From a checkpoint of a small self-supervised image encoder.
Model: 4.64M parameters, 48-pixel images, arch vit, num experts 8, patch size [8, 8], layers 12, width 128.
Training: cautious_adamw at rate 0.0016, 10200 steps, batches of 256.
Data: trained on photos of plants and fungi (iNaturalist), 45211 training examples, 57.8 epochs.
Rows from expert 7 of block 4, named by matrix and row number. Rows with one number belong to one neuron. Each number is 128 + 24 x the weight over its row's rms, rounded and kept within 0 to 255. All counts start at 0. Numbers have three digits each. After the name is the row's rms in percent of the matrix's.
# up: expert up (model.blocks.4.mlp.up, 8x128x128), inputs 0-127
# down: expert down (model.blocks.4.mlp.down, 8x128x128, transposed), outputs 0-127
up.0 093:150137144146097082102131148159136176119109124147138117131154151124138139151137149074107089164146137115142141137152114100113104113123121089111114151130137130167119131131100085120131112137120179179143131139140155131100137073103084113092121147137103090174097100127138163149093103129104125128103092118137127170177125142127139111105113126121127082084145085099130131153117115100146170124106
down.0 090:148148127132101094095144140138115153123090128126124149140106152126149166149136222080122100120100128123126120134148081124126083119102093109135136131143143095151114127139111133141118122122128156141165131158167135166140146080111115119091131176125112112134125116120132140174113122144111154148083117140117159192119133127144136138106139098088135144062154111127148112126125122097152153114082
up.1 120:159159171144084093110148138151122176140113140134142139133146151137130153167127162086117097145126122127131138147143111096125134127099099100126116141122142108160129107151088089132116127108119164173150148150167143122116122088119086103102135152154106103165108102138160152144105084140117133117089095126125146171171118137142156100124110106107144094087154083091145124146117131100155169130093
down.1 085:145146140132104101103142133147096154117085144114127141137119154132135168159144216083117099135095137134134116139135079131122103112098104112140137136134145099144125112145106122143114118124117168139167126152166138150128140087121125132090124183134113114144121115134137146170114107129101154129081110129127167192139145144138143121101128097097146136060159116121130105122114137096148152114073
up.2 093:153143143148088082099130145158138176113113129143145123131152147118126147148133148074107095160140137127146145136157105103115124111124124094115106144125137129167119129130096089119123120133128182185141129129137159138111137071107081121105114153140106094172096106124132160147099104134097124133094090114133137172174125146133149115106127125120127084080154079104132142148113114109161171114110
down.2 092:151149134123101094097138140140115157123084136129122151136112152124148170149138220076117094120096135122127122136147082124125087119107093110134134131144135097146115126143112132138118122123128158140169134157168129160133145081112113121088127172123111116136124115121136145176115116136110156147083120135116162196126134132141136139108138099090133142062154110131141114123128119110152156110080
up.3 094:158150143152091082103129152155135179119114120147143122129157148117130149150134149077107096161141138119143139138155105102111116114121119089111112146132144134167118127134101088122132113130124178183141142130140151132111136078101082123096119155138103092173094102127131161147097106136106120134095089119140134173179126147134145113109119127120126090087147080100127137152117111102157169116105
down.3 095:153148134133099096102139139141113156121083132127125148137113150124144168153143219079120095124098133125125121142145079126120088115101095111131139129143139094150115120144109131136117116129122158139170132153165138155132146078116112125086126175123113115136121117127143144172111115144106156140086116133121167191130135137139137130104136101095131138061155105121139112120123129101150156117078
up.4 100:177154141162083088105136152157138173115110115148150131128150138110136159147123153097099094156141136114147147143159095099108113112118108107120115153141142125158116130128111095115133107114132165171153151130141141138117136094098084122090119159124098093163104094125132166163114107136112107142080101119138150170170123134127141112123122118113118095082167084110130147157128108096154163116084
down.4 089:152150130140108100105140132149110156123088141130124161135107142125146156153144218084115098130097131130126119136146076124114087113089099114137134132141133096141123121145111139138115113131120153148173133159163139148135142080113115128088124170125112113139118108133144147181118118138106151144078117131121166189134135134143135135100136100092135143066155107119139107122119124100151152112070
up.5 102:178167146166083092107136153156138165113120116141156146129138140111136155149117148100094096151136134119151152147162088090112122115119095114122108153135150125149124127124111092117129104110130163161157159136139134139122125101103092126097124167135101100153099091129138161167125112138113106140064105119143149162166111126131138112129119114117120103083174086106138140156129106096156157107076
down.5 096:146152133135103100107137135150113154119090141124126155138105147122146155155144220088122091127101138127128127135149073118121093106096097110139130133143134102133125124142108141143114111134122157146176132154165135143133145084112118127088119177122113110133125117130144142176118116135111147144068121135127167194140134135141133128098141103091135144067155106125134105119116122099152149112076
up.6 108:163201151158075082134118172167130160106125137142168171115135135124127150147118173094106124144112110137128152165152089058135128126112096114128129145120141122137124116133108105104134103103121149156153178148142128126130133097111104105113127152140112128131106111124138157163121106139124114139079108131135159147179124106162140111148112104102132113101147093105135127144124113087151144104082
down.6 124:140148141140110098104135143143122153116091138112131151116118145139129164149154215086106093129095128119135122134156081117127088100104105105140130134131146099133134113147097136140116116146129163149171139161161138151122140080119106118088127176128115113132116107132141154174117112131117148137068124140139164186147145128144135125090130098091138142073157104130143106125126128114156142110076
up.7 109:168170158158077089115149152155123167131117131142145152136138149126141153160118169090104102149131115123133143151144102088127134128103085111126114141133136108147132107145094095126118118096120156173150161148167131121125125092109091108102140156147111102154106096135155153155105095137126126126076104131123158166174109126147142108129108105103143101084157089099139126140120119094156160127086
down.7 092:146142142129102099111142135144107155120089143120130148134116149124141163156147212082121096131102141133129119139147080123118096110096102106133133135140148100143122121143107129139117116130122161142175128160165138150131144081116116130089126183128114112139123113136135149176113112136099146137080117136124168194145140139139137122098128099094144139064158107117133102128115131100154150107074
up.8 089:148149144148061063099112174176123171120110141135167145123149126124138140143149160089113114160135144123156139138153102085128108103131119095123100144107135123157125119126114100116122117144114174170141122142123149133099148085119092103104131156146104097163096104122132151150097110131093129137094098120144144158171147122145139117116146117133142098085151083118141127152115120097160163111099
down.8 097:143161121133105076088133157128118138119089130119126156127110137128149163146155230098116107118105112112126136124163080112128079117116094115151118109134126109126120129139112148129115136125127162148155132156155131167141148079120119112094143175129130114137129119119140157172133117142123168153074128141121161181127137112150117134105152110093130153077140103137153103115137121103140133115086
up.9 104:166190151160077079123134164169128160118124129142159166123134139129132148157118174088110124146122115131132150159151093066135128131105089108137121138123144114139132107143099107119122110102125155166156172151154128121135126093107099109107134150147109115146101098130149158150115100140131120134080108133122161151178106113155144112136113104101140108093147093097140119144124114089147148120084
down.9 110:142144134142105091105144143145113153117085141109133150128117144136124163156153221086105094134097130123135118132152083124122092104101111103138130129131140102138129116143103135146117121138127164149170136157163138144127147082118112122082122178128110112139120115137143150169116111129106147136075122131132159190145143133143138123093126101094144141072156100124143100125121132103153150109078
up.10 084:140128143145076073105126160161129160126098122144149128128138146124145157148148163058101100158132147110154144130150107105128106107121114092124099141118132123156126129130108112122127115148129180166140119138141149128098139072115091103098114153141103091169096097128136151160081116133100135131100093121144137164180141135132128121105133121111137089084147093110132133140113114095154164120085
down.10 090:144149122124103084094142153125112149127089129127129145136111136130157156147144227083123098120103122111123129127155084119123076120105088111141124114139139099142119132139109140139114139127125155140153130154164141162144144089119126111088153180125112109140134112123136149176117123150119168154082124139113158189129130115145130135107146109083133145071149103132154110118140121100141143125089
up.11 122:156162173140085093112152140151121175140113144131144140136147151138128147172125167087117098144127120130129134150144112093127131127099102100128121134119140107158130101151088085133118126110120165178145152150169142119113121086115089104102141152157109108164106111139157152140105087141118133115093092126126151167168117133148158097125111103108144095085156084090142120143117128098154165128102
down.11 088:141139141126101098099140134147101153118082146110131139132116155132131168159148216082111096131096142130135117138138087133129105112097111108137141133133146102143122115144109124139111114125112165138169123148169138147128143081118117131095122182143119113142118118138134150173116105133102147125078112126121165188144142143137141119103127100099146127056158108127132105126119136100154152111075
up.12 083:143129142150095076106130153157130170120103124144142112128144142126153164155144158064106097155129142099147141124160115097120106114120123085126115149122135126160125124131104104119128113151124176173144127146144148137097142071106087102094116149137100094168101091130139153147080108131104126126103093122142134167185135136131132117107125126119131089082145089108129131148127115097153162124090
down.12 091:147144126126097092091147154126114151128091125127127149140111142129162154148139224080124102117102123112121130126160090114114084123098092112137131114143139098140114130138114142142114136125125157139156128154164140164149141085112126109083144179124113114137133116118142145174122123152120167151084128141114162189131132119143132139109145110087134144069152103131161108114141118098148141124088
up.13 096:156143150147099083105130149155134178118115127146144117128158148120130144154138152076105093161138134122138138135153116101113115112121124087115110147129138130168121128133104090116124110133122183187145136138138155135103135076105082120093116153139100091175093105121136168148098106135104127126092086116138137172170126149132144114114118127127128082089143082107128141155117121103155171120109
down.13 093:152150134128099095098138142142111158123090137123124151139111153124147166151140224077118093125098137125123119136147082123124089120100096114134129134142141093146112125143108132136113117125126157141173133154158134160137147079112109121084128174128109112138123117126141143175114120142106153143085116134121163193121137135139134135106136102098137142062154109127142112121125129104149155109081
up.14 070:148129142143069061104116171158133168113100125145158126128132139116150151144147158071102098162136158108163139138156113105134104102127122100121105152111116130154128132132118111121131111151129173164146114134131145128088152081106094107095111144144105096165090101131138155150080123131094139128101097121144137163174151125132128129098134119114146100082149092116139135141124117103151156109091
down.14 099:149154119121098076089141156128110147128092127126128159130111142132158162146149225090121106126108121111122135128158084116126080125111090109136123111136134101134120131138114142134118137124125158139149131151170137165146152091112126107086149175122119111135128113124139148171119118151129171149088126145109162187130127116148127133101147110090140152068143101129155108111139116103140139124090
up.15 083:139136146146062064095111174175121164118112130134158136123139140126143144143152154077113100163130149122155136137149114098139107100121114093119096146106135121159127122134116110113119115145117177162138118137138158133099138078116088109099127151153101097165093094128139147157087114132104133132104093115134130163172153129151138120099138114130140094089151096111138127144111118095155161114094
down.15 091:140163113126098071088136156121117140129090127125124157128109138128148159144151229094116113126106115115121136120162083116126076124115089109142126110133127106130116134135118146127112137123124164136150136151162137174143152094118134107090151177124122113135130120119134147172124115152126173151082123148107159183127128110151124135103152116093132156075142108133156109113136118108141140120088
up.16 080:140135148150072064093119167165126165127112135134150129125136147129150150145151156069108102158138148116152140134143103109132106105123116098123097142118132122163131120135104109117124118141123180169134120132141148130098143074118087115103126155146103094171100092126138146154080112135104129125102088117140136166174149135144133121097139118124143088083153089109131130138109118104155163116090
down.16 087:144159117118099072088137160120115146132089123122129157136114140124158157140140221088128106122106121106121135119159083115120075128112087113135128108141132101142111130133120137135121144128123155139147128149160135170143152093111130108086154182125119114136138120121132148170124115157122172151089127145109160185124127121146122132104150120094135153069147105129162113119134113102147144124088
up.17 110:170195151158078085132130163166128162119116129138155164118142142125127150147114172093112120147125112123135156156154087065129128133110095109131127145125147122141123113136107103115126109097125151165158183146147124120131132096107096103109136151142109119144102107127150158158118105136123115134079106133124157155186116118151141109143110105102132108096144093107142122146129109084148150111080
down.17 116:142146140142111096104138140152123150115091135105129146123118146134128159150148225086106096128098128123131119135158088117122089104100108108138132129131144105128125112143102138141115117138129164151174140155160137148126141074120106120088124181126113110136118109134142153166120113123107148138073127132140158190149145133139137132092128099093139141072152097131147103131126130102154146111075
up.18 105:125059135101169186123156075075134136130105120115104047128128147139114138128126112126126105117126114104134124115122178208103160141129168135112122140134153136136116135123128122151116139166148128116130095119137150124088094129134125128106115116128121114128136168150123136139126129139118160116144119075169098136082173156064136123103117145127116121125144127128122146138149137153132136152163
down.18 107:144172118134098096114128150166128150129108163117149163114130137153102158162163202100115098145119143126115131136153087102136091115106100089136132141141148103126124107139102128122121102137132155152181133158154131147137154060121126134085118175129139124155123110143130155161112096118109122134083131154130164171158149122146121130080123102126137140090142111125117086122109123123129117111068
up.19 089:152143148150091072108126155160139177116106124147138122128157143120137143149132149081105091167146136116146144135153105093114102110127118086116108149134140128161119134126105093120130111135125174181148138134137152136101135082106087117092120150134101097172098095128133161149094109131106124129096089118136139163184121142126137112108115124123125086087141082104128135145117113090158169121102
down.19 098:148146132128100090099142143145110153125087130125126151138107148124146165150140218077123094126096128125127122133151080127121087116100096107135134129144139096147116126139112134139116123129124158142166132153161139158139149079114109123088129181125107112134122118124137142173111120142109153143082116134118158194128137134144134136102140101088136139063155111125143110128123125099153155115079
up.20 083:145121144147098092101132139149135173123107125145136117136147159126139157152142155067105086157135140104147135129151112117122106114116121093113115153120135122167122128138096092128121123141127184181137126137147154130093146061107088098095120148136099091171098098126137154149086109138099134122106086120128125165178127144121140113112116129119127081089150095099130135151115116109154170124101
down.20 083:150148121116098084089145155120118147132090126132123148144115139124163156148130223081126104119107118109125128124156081116121077132100087118130134111142137098139109141134118139135120141116128154136153126147164133170157151096109135112086151177121123117137138120115135150165122120155119171151091125148109164185122129117144130143105144117091132146068147105132156114113139116101147150119086
up.21 100:177168148168083088112139151155139168113124114139151153129143141111132161149121153097095104149133129118155151151163083098108121118109091113130108157137145113148129125126111090122136101109126159165163157139136134136128122104103092121092130169135107100153099089129143156165124111140118101143069104122133147160166108126131135114134120103114120102088164086109134135153135108099157156113076
down.21 100:147154135137108092107140131145113151117087138118125160140109150126146162149147222087114097127101133129134122134147073119122092107096103110140132133139135098138128125142106136143117117127124157150167136153166134150140150082111116130087121174124114111137124114135142148177116117133105149146072124133125163191138137134144134134097133098097135146067153110125132102119118127101156147106076
up.22 123:156152173135086096111149133148118182141114143129143133142146159142122152171129163084118097144125124126131135152144117104128129127100102103125118138117138109162127107151085083137117127112119170169147144155167144115110122086120084102101133158157106106164108114140160152138106081143117138116098093121125144171162122137144155095123117106108147090085153086084144118143117135104149168132102
down.22 082:138142140128106112103140131141095151115075151109131138140117155134131165156144220081113100130097140139134117135137086134125099118099108106142136134129140101147127116149112126138113117126116166138164127151173141154127145085119119132094124183140113121146122124140134152176115103132101157127086109128124169192140142146134143121107131099100147131059160110125125105125112136102146153110078
up.23 111:144134150139079076095134157164125169134110139132142127127145154133141149158147159071121097156128143119149138134146117107129110115113115088128098144120136114165132115137101104121124116146117177169141127146153154129106126078120085110099129157151094091170098087133141147151085105141110133121101092120143127172173139141143144107104130115120142089085144090102133123142109122103158166130086
down.23 094:140145131130104092094141146133107153122089133115135145133111146135131156154151225086111100126090124116132123135154092129122087120105103108145129122128138100146127127148107120138108128137121175142156121154158142159124139084120111115090134181135112108149121115131142153179114106151107163140083109134133162186134142126140137126102135101089148134063154104128152107131130127107159152122090
up.24 122:155160169140083096113149138146119175140119145130145140136146157139121147168125169084114096142125120131131138154142118098130133128104100095129118134117136108158128105152086090134119124111120171173144146151166144114114118087118087101099135155160107107162107110141158155144105086144116139112093095127128149167170118131148156097126112104105148094086156086086144122143115135100151165131102
down.24 087:144140137129101104103139131144099150116083153108132141136117153134128169157151218080115094132102139138130119138132083134133102116098107106139138135134149098142125114145106123139115117131116168136171128159167141153128140084119122130089120179136112118141116117136134148173113107129097152132085112129130167186142144139134141118103130103097148127056162107125133107125114142102153150111078