From a checkpoint of a small self-supervised image encoder: batches of 256.
Rows from expert 0 of block 4, named by matrix and row number. Rows with one number belong to one neuron. Each number is 128 + 32 x the weight over its row's rms, rounded and kept within 0 to 255. All counts start at 0. After the name is the row's rms in percent of the matrix's.
# up: expert up (model.blocks.4.mlp.up, 8x128x128), inputs 0-127
# down: expert down (model.blocks.4.mlp.down, 8x128x128, transposed), outputs 0-127
up.67 082 [109 170 144 142  38  16 114  77 221 187 142 164 161 117 175 136 157 197 106 169 121 115 107 124 136 151 143 110 123 107 163 155 178 179 151 120 111 147 107   7 144  82 101 152 110  95 127 108 144 114 127 121 146 121 131 125 123  86  92 146 113 110  88 149 170 131 144 130 101 135 148 121 176 102 118  98 102 126 137 147 146 105 128 145 104  77 116 115 156 131 101 113 135 114 122 140  80 109 152 103 139 147 206 145 124 197 141 101 122 146 116 143 114 102 111 131  86 117 119 134 160 108 141  86 157 153  99  95]
down.67 105 [143 173 134 130 104  69  92 122 176 174 128 143 127  95 146 104 145 181 100 113 125 161 141 184 137 194 255 108 115 113 139 122 121 112 111 142 136 160  95  98 150  65 132 107  72 100 133 100 133 123 134 112 132 128 110 153 112 164 127 134 111 135 120 187 144 191 130 146 138 115 152 149 143  63 118 116 118  82 139 198 129 126 108 151 117  92 111 121 156 152 101 100 126 130 154 162  71 136 168 142 178 207 141 143 109 169 108 125  61 202  92  91 139 154  76 140  86 119 126  94 107 130 140 111 134 115 112  75]
up.68 084 [100 170 142 143  43  19 117  73 225 180 144 164 154 115 177 146 159 201 107 170 120 114 113 121 138 144 134 110 137 107 165 153 180 189 159 118 105 145 100   6 142  79 100 150 114 101 125 119 142 118 120 125 148 127 135 129 126  82  98 153 113 112  81 145 164 126 142 137  97 136 149 120 191 101 113  95 104 131 135 137 140 104 130 146 105  76 122 119 151 133 105 119 133 123 128 144  86 103 154 101 137 143 202 144 116 198 137 103 134 141 118 144 121 102 117 118  93 120 116 137 156 110 141  94 151 148  97  94]
down.68 107 [145 170 132 136  97  69  93 126 172 175 129 150 127  96 139  98 144 181 113 115 120 155 133 185 136 188 255 109 121 115 138 121 121 111 106 148 129 167  92  97 153  69 130 104  73  95 127 109 133 124 133 109 134 132 109 155 120 161 135 130 115 132 117 186 145 196 127 146 145 117 157 152 142  62 112 116 114  84 139 194 132 129 113 149 119  90 107 119 160 150 100 102 122 133 148 168  77 133 177 142 177 213 140 141 105 169 102 116  63 201  91  90 138 155  80 133  82 120 131  93 111 124 141 112 124 116 109  78]
up.69 079 [ 97 166 143 135  37  15 117  69 229 179 141 161 165 112 177 139 159 201 107 164 125 116 106 120 136 148 142 110 132 108 164 162 178 175 156 112 105 150 103   8 144  71 101 149 108  98 124 107 139 111 118 123 142 130 138 129 126  87 105 151 121 110  85 152 172 124 134 143 100 128 147 120 186  99 116  99  99 132 136 141 143 110 128 145 105  84 110 119 150 130 107 120 131 122 135 138  91 106 156  93 143 145 197 143 125 203 134 107 126 149 117 146 122 102 120 119  93 127 119 123 154 108 142 102 157 148  96  97]
down.69 104 [150 172 128 125 105  66  94 125 174 168 129 151 137  92 141 102 146 190 109 116 124 153 145 180 135 186 255 106 119 121 143 125 121 114 103 141 136 173  93  97 155  60 136 101  71  99 123 112 127 130 136 111 133 125 115 145 117 157 132 130 116 131 122 189 144 188 132 149 136 116 155 151 147  61 108 123 110  85 144 199 126 132 111 150 120  92 115 117 153 153 100 111 127 136 159 167  79 141 176 138 173 214 135 139 106 171 100 119  67 203  90  87 134 155  81 134  80 124 140  96 102 125 137 108 124 119 115  77]
up.70 095 [ 59 133 139 115  71  28 142  43 227 147 130 147 169 111 181 139 177 179 117 164 122 142  72 112 136 164 132 124 122 112 164 148 193 189 117  90 112 141 101  27 148  52  98 148 119 105 136 133 146  94  93 125 143 125 137 139 132 101 102 142 119 115  75 148 143 110  97 151 103 127 130 113 199 110 151 105  94 134 118 125 147 125 146 142 103 107 103 128 147 114 115 118 140 125 151 132 117 107 148  76 132 135 162 128 108 240 137 105 145 154 123 126 145 111 124 121 110 124 118 102 158 101 139 145 130 140  97 110]
down.70 114 [148 161 117 144  91  53 118 110 180 168 124 154 129  92 141 119 160 201 112 116 107 155 128 182 130 182 247 108 115 131 155 141 131 110  92 142 135 166  99  86 165  56 146  99  66 126 117 116 139 120 128 128 130 141 127 140 130 159 125 143 102 125 127 181 136 180 133 163 131  94 137 143 149  64 104 132  86  81 155 182 108 131 114 140 112  94 108 100 154 152 108 118 132 130 140 171  92 155 190 128 167 209 150 131 102 177  80 117  80 180  94  73 144 156  98 128  92 111 127  95 115 123 124 114 117 120 113  73]
up.71 089 [115 173 144 149  32  16 118  75 221 190 143 158 159 110 170 142 161 198  98 172 121 116 110 122 133 143 146 108 116 108 158 150 175 176 146 132 114 149  99   9 135  83  97 148 110  96 127 107 151 117 133 122 140 125 131 133 124  89  87 142 101 115  89 146 173 141 141 133 103 136 152 123 172 105 112  99 111 121 130 144 142  98 123 149 103  74 120 115 155 131 101 119 135 119 115 145  74 111 147 122 143 151 208 151 116 194 140 103 123 143 126 138 117 100 107 144  97 119 116 148 163 119 143  99 157 151 105  85]
down.71 114 [144 158 149 140 105  81  94 123 161 180 117 148 125  86 146  97 147 175 102 114 135 168 128 194 139 196 253  97 112 101 149 106 123 118 110 129 138 159 100 113 145  80 122  97  83  91 133  97 146 123 134  98 135 137  99 164 105 151 134 112 112 138 118 188 146 184 126 157 144 122 145 125 129  54 119 102 124  80 124 192 133 112 100 155 107  86 124 130 158 154  95  97 121 120 149 149  70 126 156 149 174 216 149 150 119 164 114 118  64 186  82  83 144 145  78 144  88 116 124  89 126 124 149 110 142 127 117  71]
up.72 082 [ 93 165 139 136  46  22 122  64 230 176 145 163 161 115 175 143 165 200 105 164 117 121 106 121 133 148 141 109 125 109 161 156 183 189 148 116 110 150  97   5 132  74  98 148 116 101 130 120 145 113 112 125 150 121 128 131 128  86  90 159 115 110  82 145 169 127 138 136  97 136 148 124 192 105 117  97 102 134 131 142 147 107 134 147 107  85 112 116 152 119 104 118 130 117 130 140  87 109 154  91 136 143 194 137 117 206 141 102 135 144 126 136 122 102 115 128  93 121 120 135 156 108 141 106 152 147  95  99]
down.72 106 [147 169 130 130 103  69  97 123 174 174 127 150 132  89 139 108 148 187 111 111 121 156 138 185 132 186 255 112 118 115 144 127 121 112 104 147 137 171  90  95 150  68 130 104  67 105 122 105 134 126 140 114 132 132 113 157 115 160 129 128 108 125 116 189 147 192 134 150 144 115 152 146 143  61 112 124 114  87 141 195 129 126 118 147 118  96 106 114 160 150 103 110 118 131 148 165  75 137 177 140 178 208 140 139 109 173 103 119  65 200  91  87 139 159  80 131  81 121 131  88 103 121 134 112 120 115 109  75]
up.73 085 [111 170 144 142  32  15 110  81 222 190 141 163 157 116 172 135 156 190 107 172 122 116 111 127 135 144 144 108 125 109 159 155 176 179 152 127 109 153 101   7 134  83 101 146 105  93 127 107 152 113 129 124 144 118 126 128 122  85  93 147 109 113  85 152 170 138 143 135 103 138 147 127 175 105 112  98 102 122 135 142 146 103 125 148 104  78 115 119 157 133 103 117 138 118 120 142  79 107 150 112 136 151 212 142 117 199 141 104 130 143 121 133 120 103 105 141  95 120 123 141 158 110 141  93 162 147 103  89]
down.73 108 [147 165 136 133 102  73  91 123 171 177 125 146 127  90 142 100 149 177 107 110 127 160 133 185 140 191 255 103 114 106 140 120 125 113 106 139 140 159  94 102 153  75 128 105  75  98 132 101 138 126 138 108 131 136 100 158 109 154 132 122 115 135 119 188 143 189 122 154 144 119 147 143 140  57 124 108 117  84 132 192 129 119 102 151 116  88 110 126 157 154 101 101 121 126 154 157  70 132 164 151 174 211 147 146 110 167 113 119  60 199  79  88 137 155  73 135  84 122 129  90 108 132 145 112 136 116 119  72]
up.74 089 [ 71 140 141 128  54  27 139  48 226 148 137 156 162 110 178 145 180 188 109 165 122 129  86 114 132 160 133 122 126 108 170 143 195 198 129 100 113 150 101  20 139  58  87 150 120 105 136 126 151  96 100 122 143 128 140 139 130  97 100 146 113 116  82 145 153 114 115 142 101 133 145 110 199 111 130 106 100 128 111 132 142 113 136 142 104  98 102 119 148 120 109 120 137 121 144 130  99 107 145  75 141 136 174 136 113 232 136 105 140 151 127 129 133 107 121 126 109 127 112 115 165 100 143 129 138 140 103 110]
down.74 111 [150 168 121 141  94  68 111 114 176 175 126 151 127  92 141 115 154 193 113 109 114 158 136 187 127 181 250 108 118 123 153 133 132 114  90 141 127 169  93  88 153  62 137 102  63 115 114 109 136 125 128 120 134 134 123 153 131 163 131 136 105 121 123 184 142 184 134 155 139  99 146 146 153  59 114 127 103  80 146 187 114 128 112 144 116  95 104 100 153 149 109 119 122 133 146 170  84 149 185 131 174 210 144 137 106 176  82 114  75 194 104  77 143 155  97 127  88 116 127  95 108 120 123 116 116 114 108  70]
up.75 081 [ 84 150 139 139  41  20 118  60 229 166 140 157 161 108 179 139 163 196 109 169 117 119 101 115 136 153 138 111 135 108 167 147 188 189 150 105 109 146 105   8 139  69  95 157 115  98 130 114 148 110 110 125 146 127 138 134 128  86 100 148 112 111  82 146 163 118 134 141 103 136 146 123 190 103 119 101 102 130 124 133 145 113 136 140 105  87 107 116 158 121 106 122 128 122 134 134  96 109 153  90 137 141 189 143 122 216 133 103 128 150 121 141 127 103 120 126  98 120 117 128 159 101 145 109 151 150  96 107]
down.75 106 [149 166 125 132 101  64  98 121 174 175 129 148 130  95 141 105 151 188 114 113 119 161 135 187 133 186 253 112 117 121 147 128 125 112 104 143 127 168  91  93 149  64 137 100  68 104 123 110 131 123 133 115 133 127 118 149 124 166 125 134 112 125 116 190 144 186 131 151 140 109 152 149 149  56 115 124 111  80 148 191 119 126 110 148 120  95 112 111 152 149 103 105 120 129 155 170  78 140 176 138 173 211 138 137 103 176  98 116  67 201  96  83 138 153  82 130  84 119 135  92 107 123 128 108 124 117 110  77]
up.76 108 [140 156 183 139  62  81 129 120 157 151  97 183 169 109 186 147 165 157 116 162 157 153 101 150 181 142 174  86 123  91 147 126 142 164 132 119 143 152 121  72 152  99 116 108 103  85 123 108 149  78 129 111 169 129 103 172  79  65 115 115 123 122  91 170 181 146 139 169 136 149 103 111 124  86 129  85  91 100 140 147 174 101 117 165  99 112 146 147 173 144  83  73 162 117 155 107  78  90 115 133 161 170 184 129 134 178 181  72 127 118  93 101 144  87  91 135  85  73 147 121 172 103 151  85 155 165 134  87]
down.76 087 [144 163 145 136  97 101 107 134 130 181  96 142 122 107 152  86 139 132 116 119 147 157 139 169 148 198 245 126 113 110 118 100 132 124 125 140 159 115  80 133 137  77 141 119  89  70 132 131 139 111 153 115 134 132 103 159 111 131 144 105 106 150  91 182 112 200 119 128 151 163 140 137 125  68 132 117 189 106 109 181 143 112 118 156 110 104  90 134 177 162  92  83  99 122 145 120  63  92 138 171 178 181  99 156 129 166 155 118  51 191  78 108 135 141  66 157  86 145 124  83 108  86 165 100 150 151 118  91]
up.77 097 [134 186 151 164  28  34 115 102 207 186 129 160 156 119 167 129 153 205 105 168 119 122 122 138 139 130 160 109 107 116 145 149 152 162 138 148 119 147  91   7 136  96 110 135  87 101 133 107 139 114 146 118 141 125 119 136 116  92  91 132 103  90  93 141 167 152 169 132 125 135 145 131 164 111 114  99 108 122 164 146 147 109 124 143 112  74 132 136 158 148 102 106 132 134 105 140  61 113 144 132 154 149 209 143 109 184 147 103 129 126 110 138 120 111  99 143  91 113 133 139 150 116 142  82 167 144 111  36]
down.77 118 [142 162 152 138 103  84  91 128 157 186 115 151 127  91 147  95 142 169 100 113 142 153 125 188 141 190 248  96 113  98 146 107 129 122 111 129 143 153 100 114 143  83 120  93  82  85 137 110 148 129 141  96 134 135  92 170  95 134 131 113 110 150 121 187 146 189 130 154 147 135 139 127 126  57 112 106 132  81 119 194 140 117  95 156 100  83 128 137 162 158  90  93 124 115 130 132  65 121 148 158 170 206 156 150 121 159 126 110  56 177  75  94 136 138  67 149  88 120 127  90 125 117 156 109 148 134 118  67]
up.78 104 [151 167 175 140  37  59 108 127 169 180  99 174 169 112 179 130 154 181 127 164 143 142 121 144 166 138 175  90 132 112 147 141 146 156 130 130 135 149 122  48 150  93 121 112  82  91 132 103 134  96 134 102 154 128  94 159  93  76 114 112 125 108  83 162 174 148 151 157 151 143 104 121 132  94 120  94  92 108 164 152 168 101 106 159 109  92 146 155 165 148  83  83 147 126 138 124  71 105 129 138 165 166 195 128 126 178 164  91 117 119  85 116 140  99  82 137  81  95 157 118 164 105 151  71 162 158 138  56]
down.78 101 [148 166 141 140 104  92 100 131 144 186 103 142 123  92 152  82 144 150 114 119 144 149 124 172 154 199 247 100 112 107 139  98 132 125 113 137 145 141  92 115 140  79 128 100  85  78 141 119 136 122 149  98 136 129 105 168 100 131 142 104 109 153  99 187 133 187 123 137 158 147 137 134 129  53 121 118 162  93 118 189 153 118 100 163 111  86 120 131 167 166  93  78 122 109 138 126  66 110 130 165 180 196 130 146 125 157 145 105  58 191  78 101 136 137  62 152  81 135 123  84 120  99 161 105 146 145 118  80]
up.79 100 [151 171 161 157  27  40 107 117 184 176 117 172 158 116 172 132 150 175 110 165 127 134 126 156 151 133 169  96 113 102 151 156 158 158 145 145 128 148  96  40 137  95 122 126  92  89 130  96 137 106 145 109 151 127 113 140 103  79 105 123 117 109  92 156 173 158 155 139 140 142 124 124 139 102 111  91 104 108 170 159 158  95 105 156 103  71 139 146 168 160  89  97 136 123 119 133  59 105 129 139 152 165 203 139 120 171 151  94 113 131 100 128 130  98  75 142  84 102 137 134 162 108 135  71 168 156 121  43]
down.79 109 [146 163 152 136  97  91  96 137 148 187 117 149 122  94 150  89 138 155 109 111 140 154 130 182 145 190 249  99 115  99 137 104 128 119 115 135 153 145  94 114 146  83 126  95  90  81 142 116 145 125 144  98 135 134  95 169  94 131 139 108 109 156 111 187 142 192 122 149 156 142 139 127 118  57 118 111 147  88 119 189 145 107  91 155 105  84 133 141 167 160  92  82 124 119 134 128  68 113 137 162 173 202 147 149 119 155 139 112  56 177  72 101 134 147  63 152  82 124 130  81 126 107 162  99 146 142 124  72]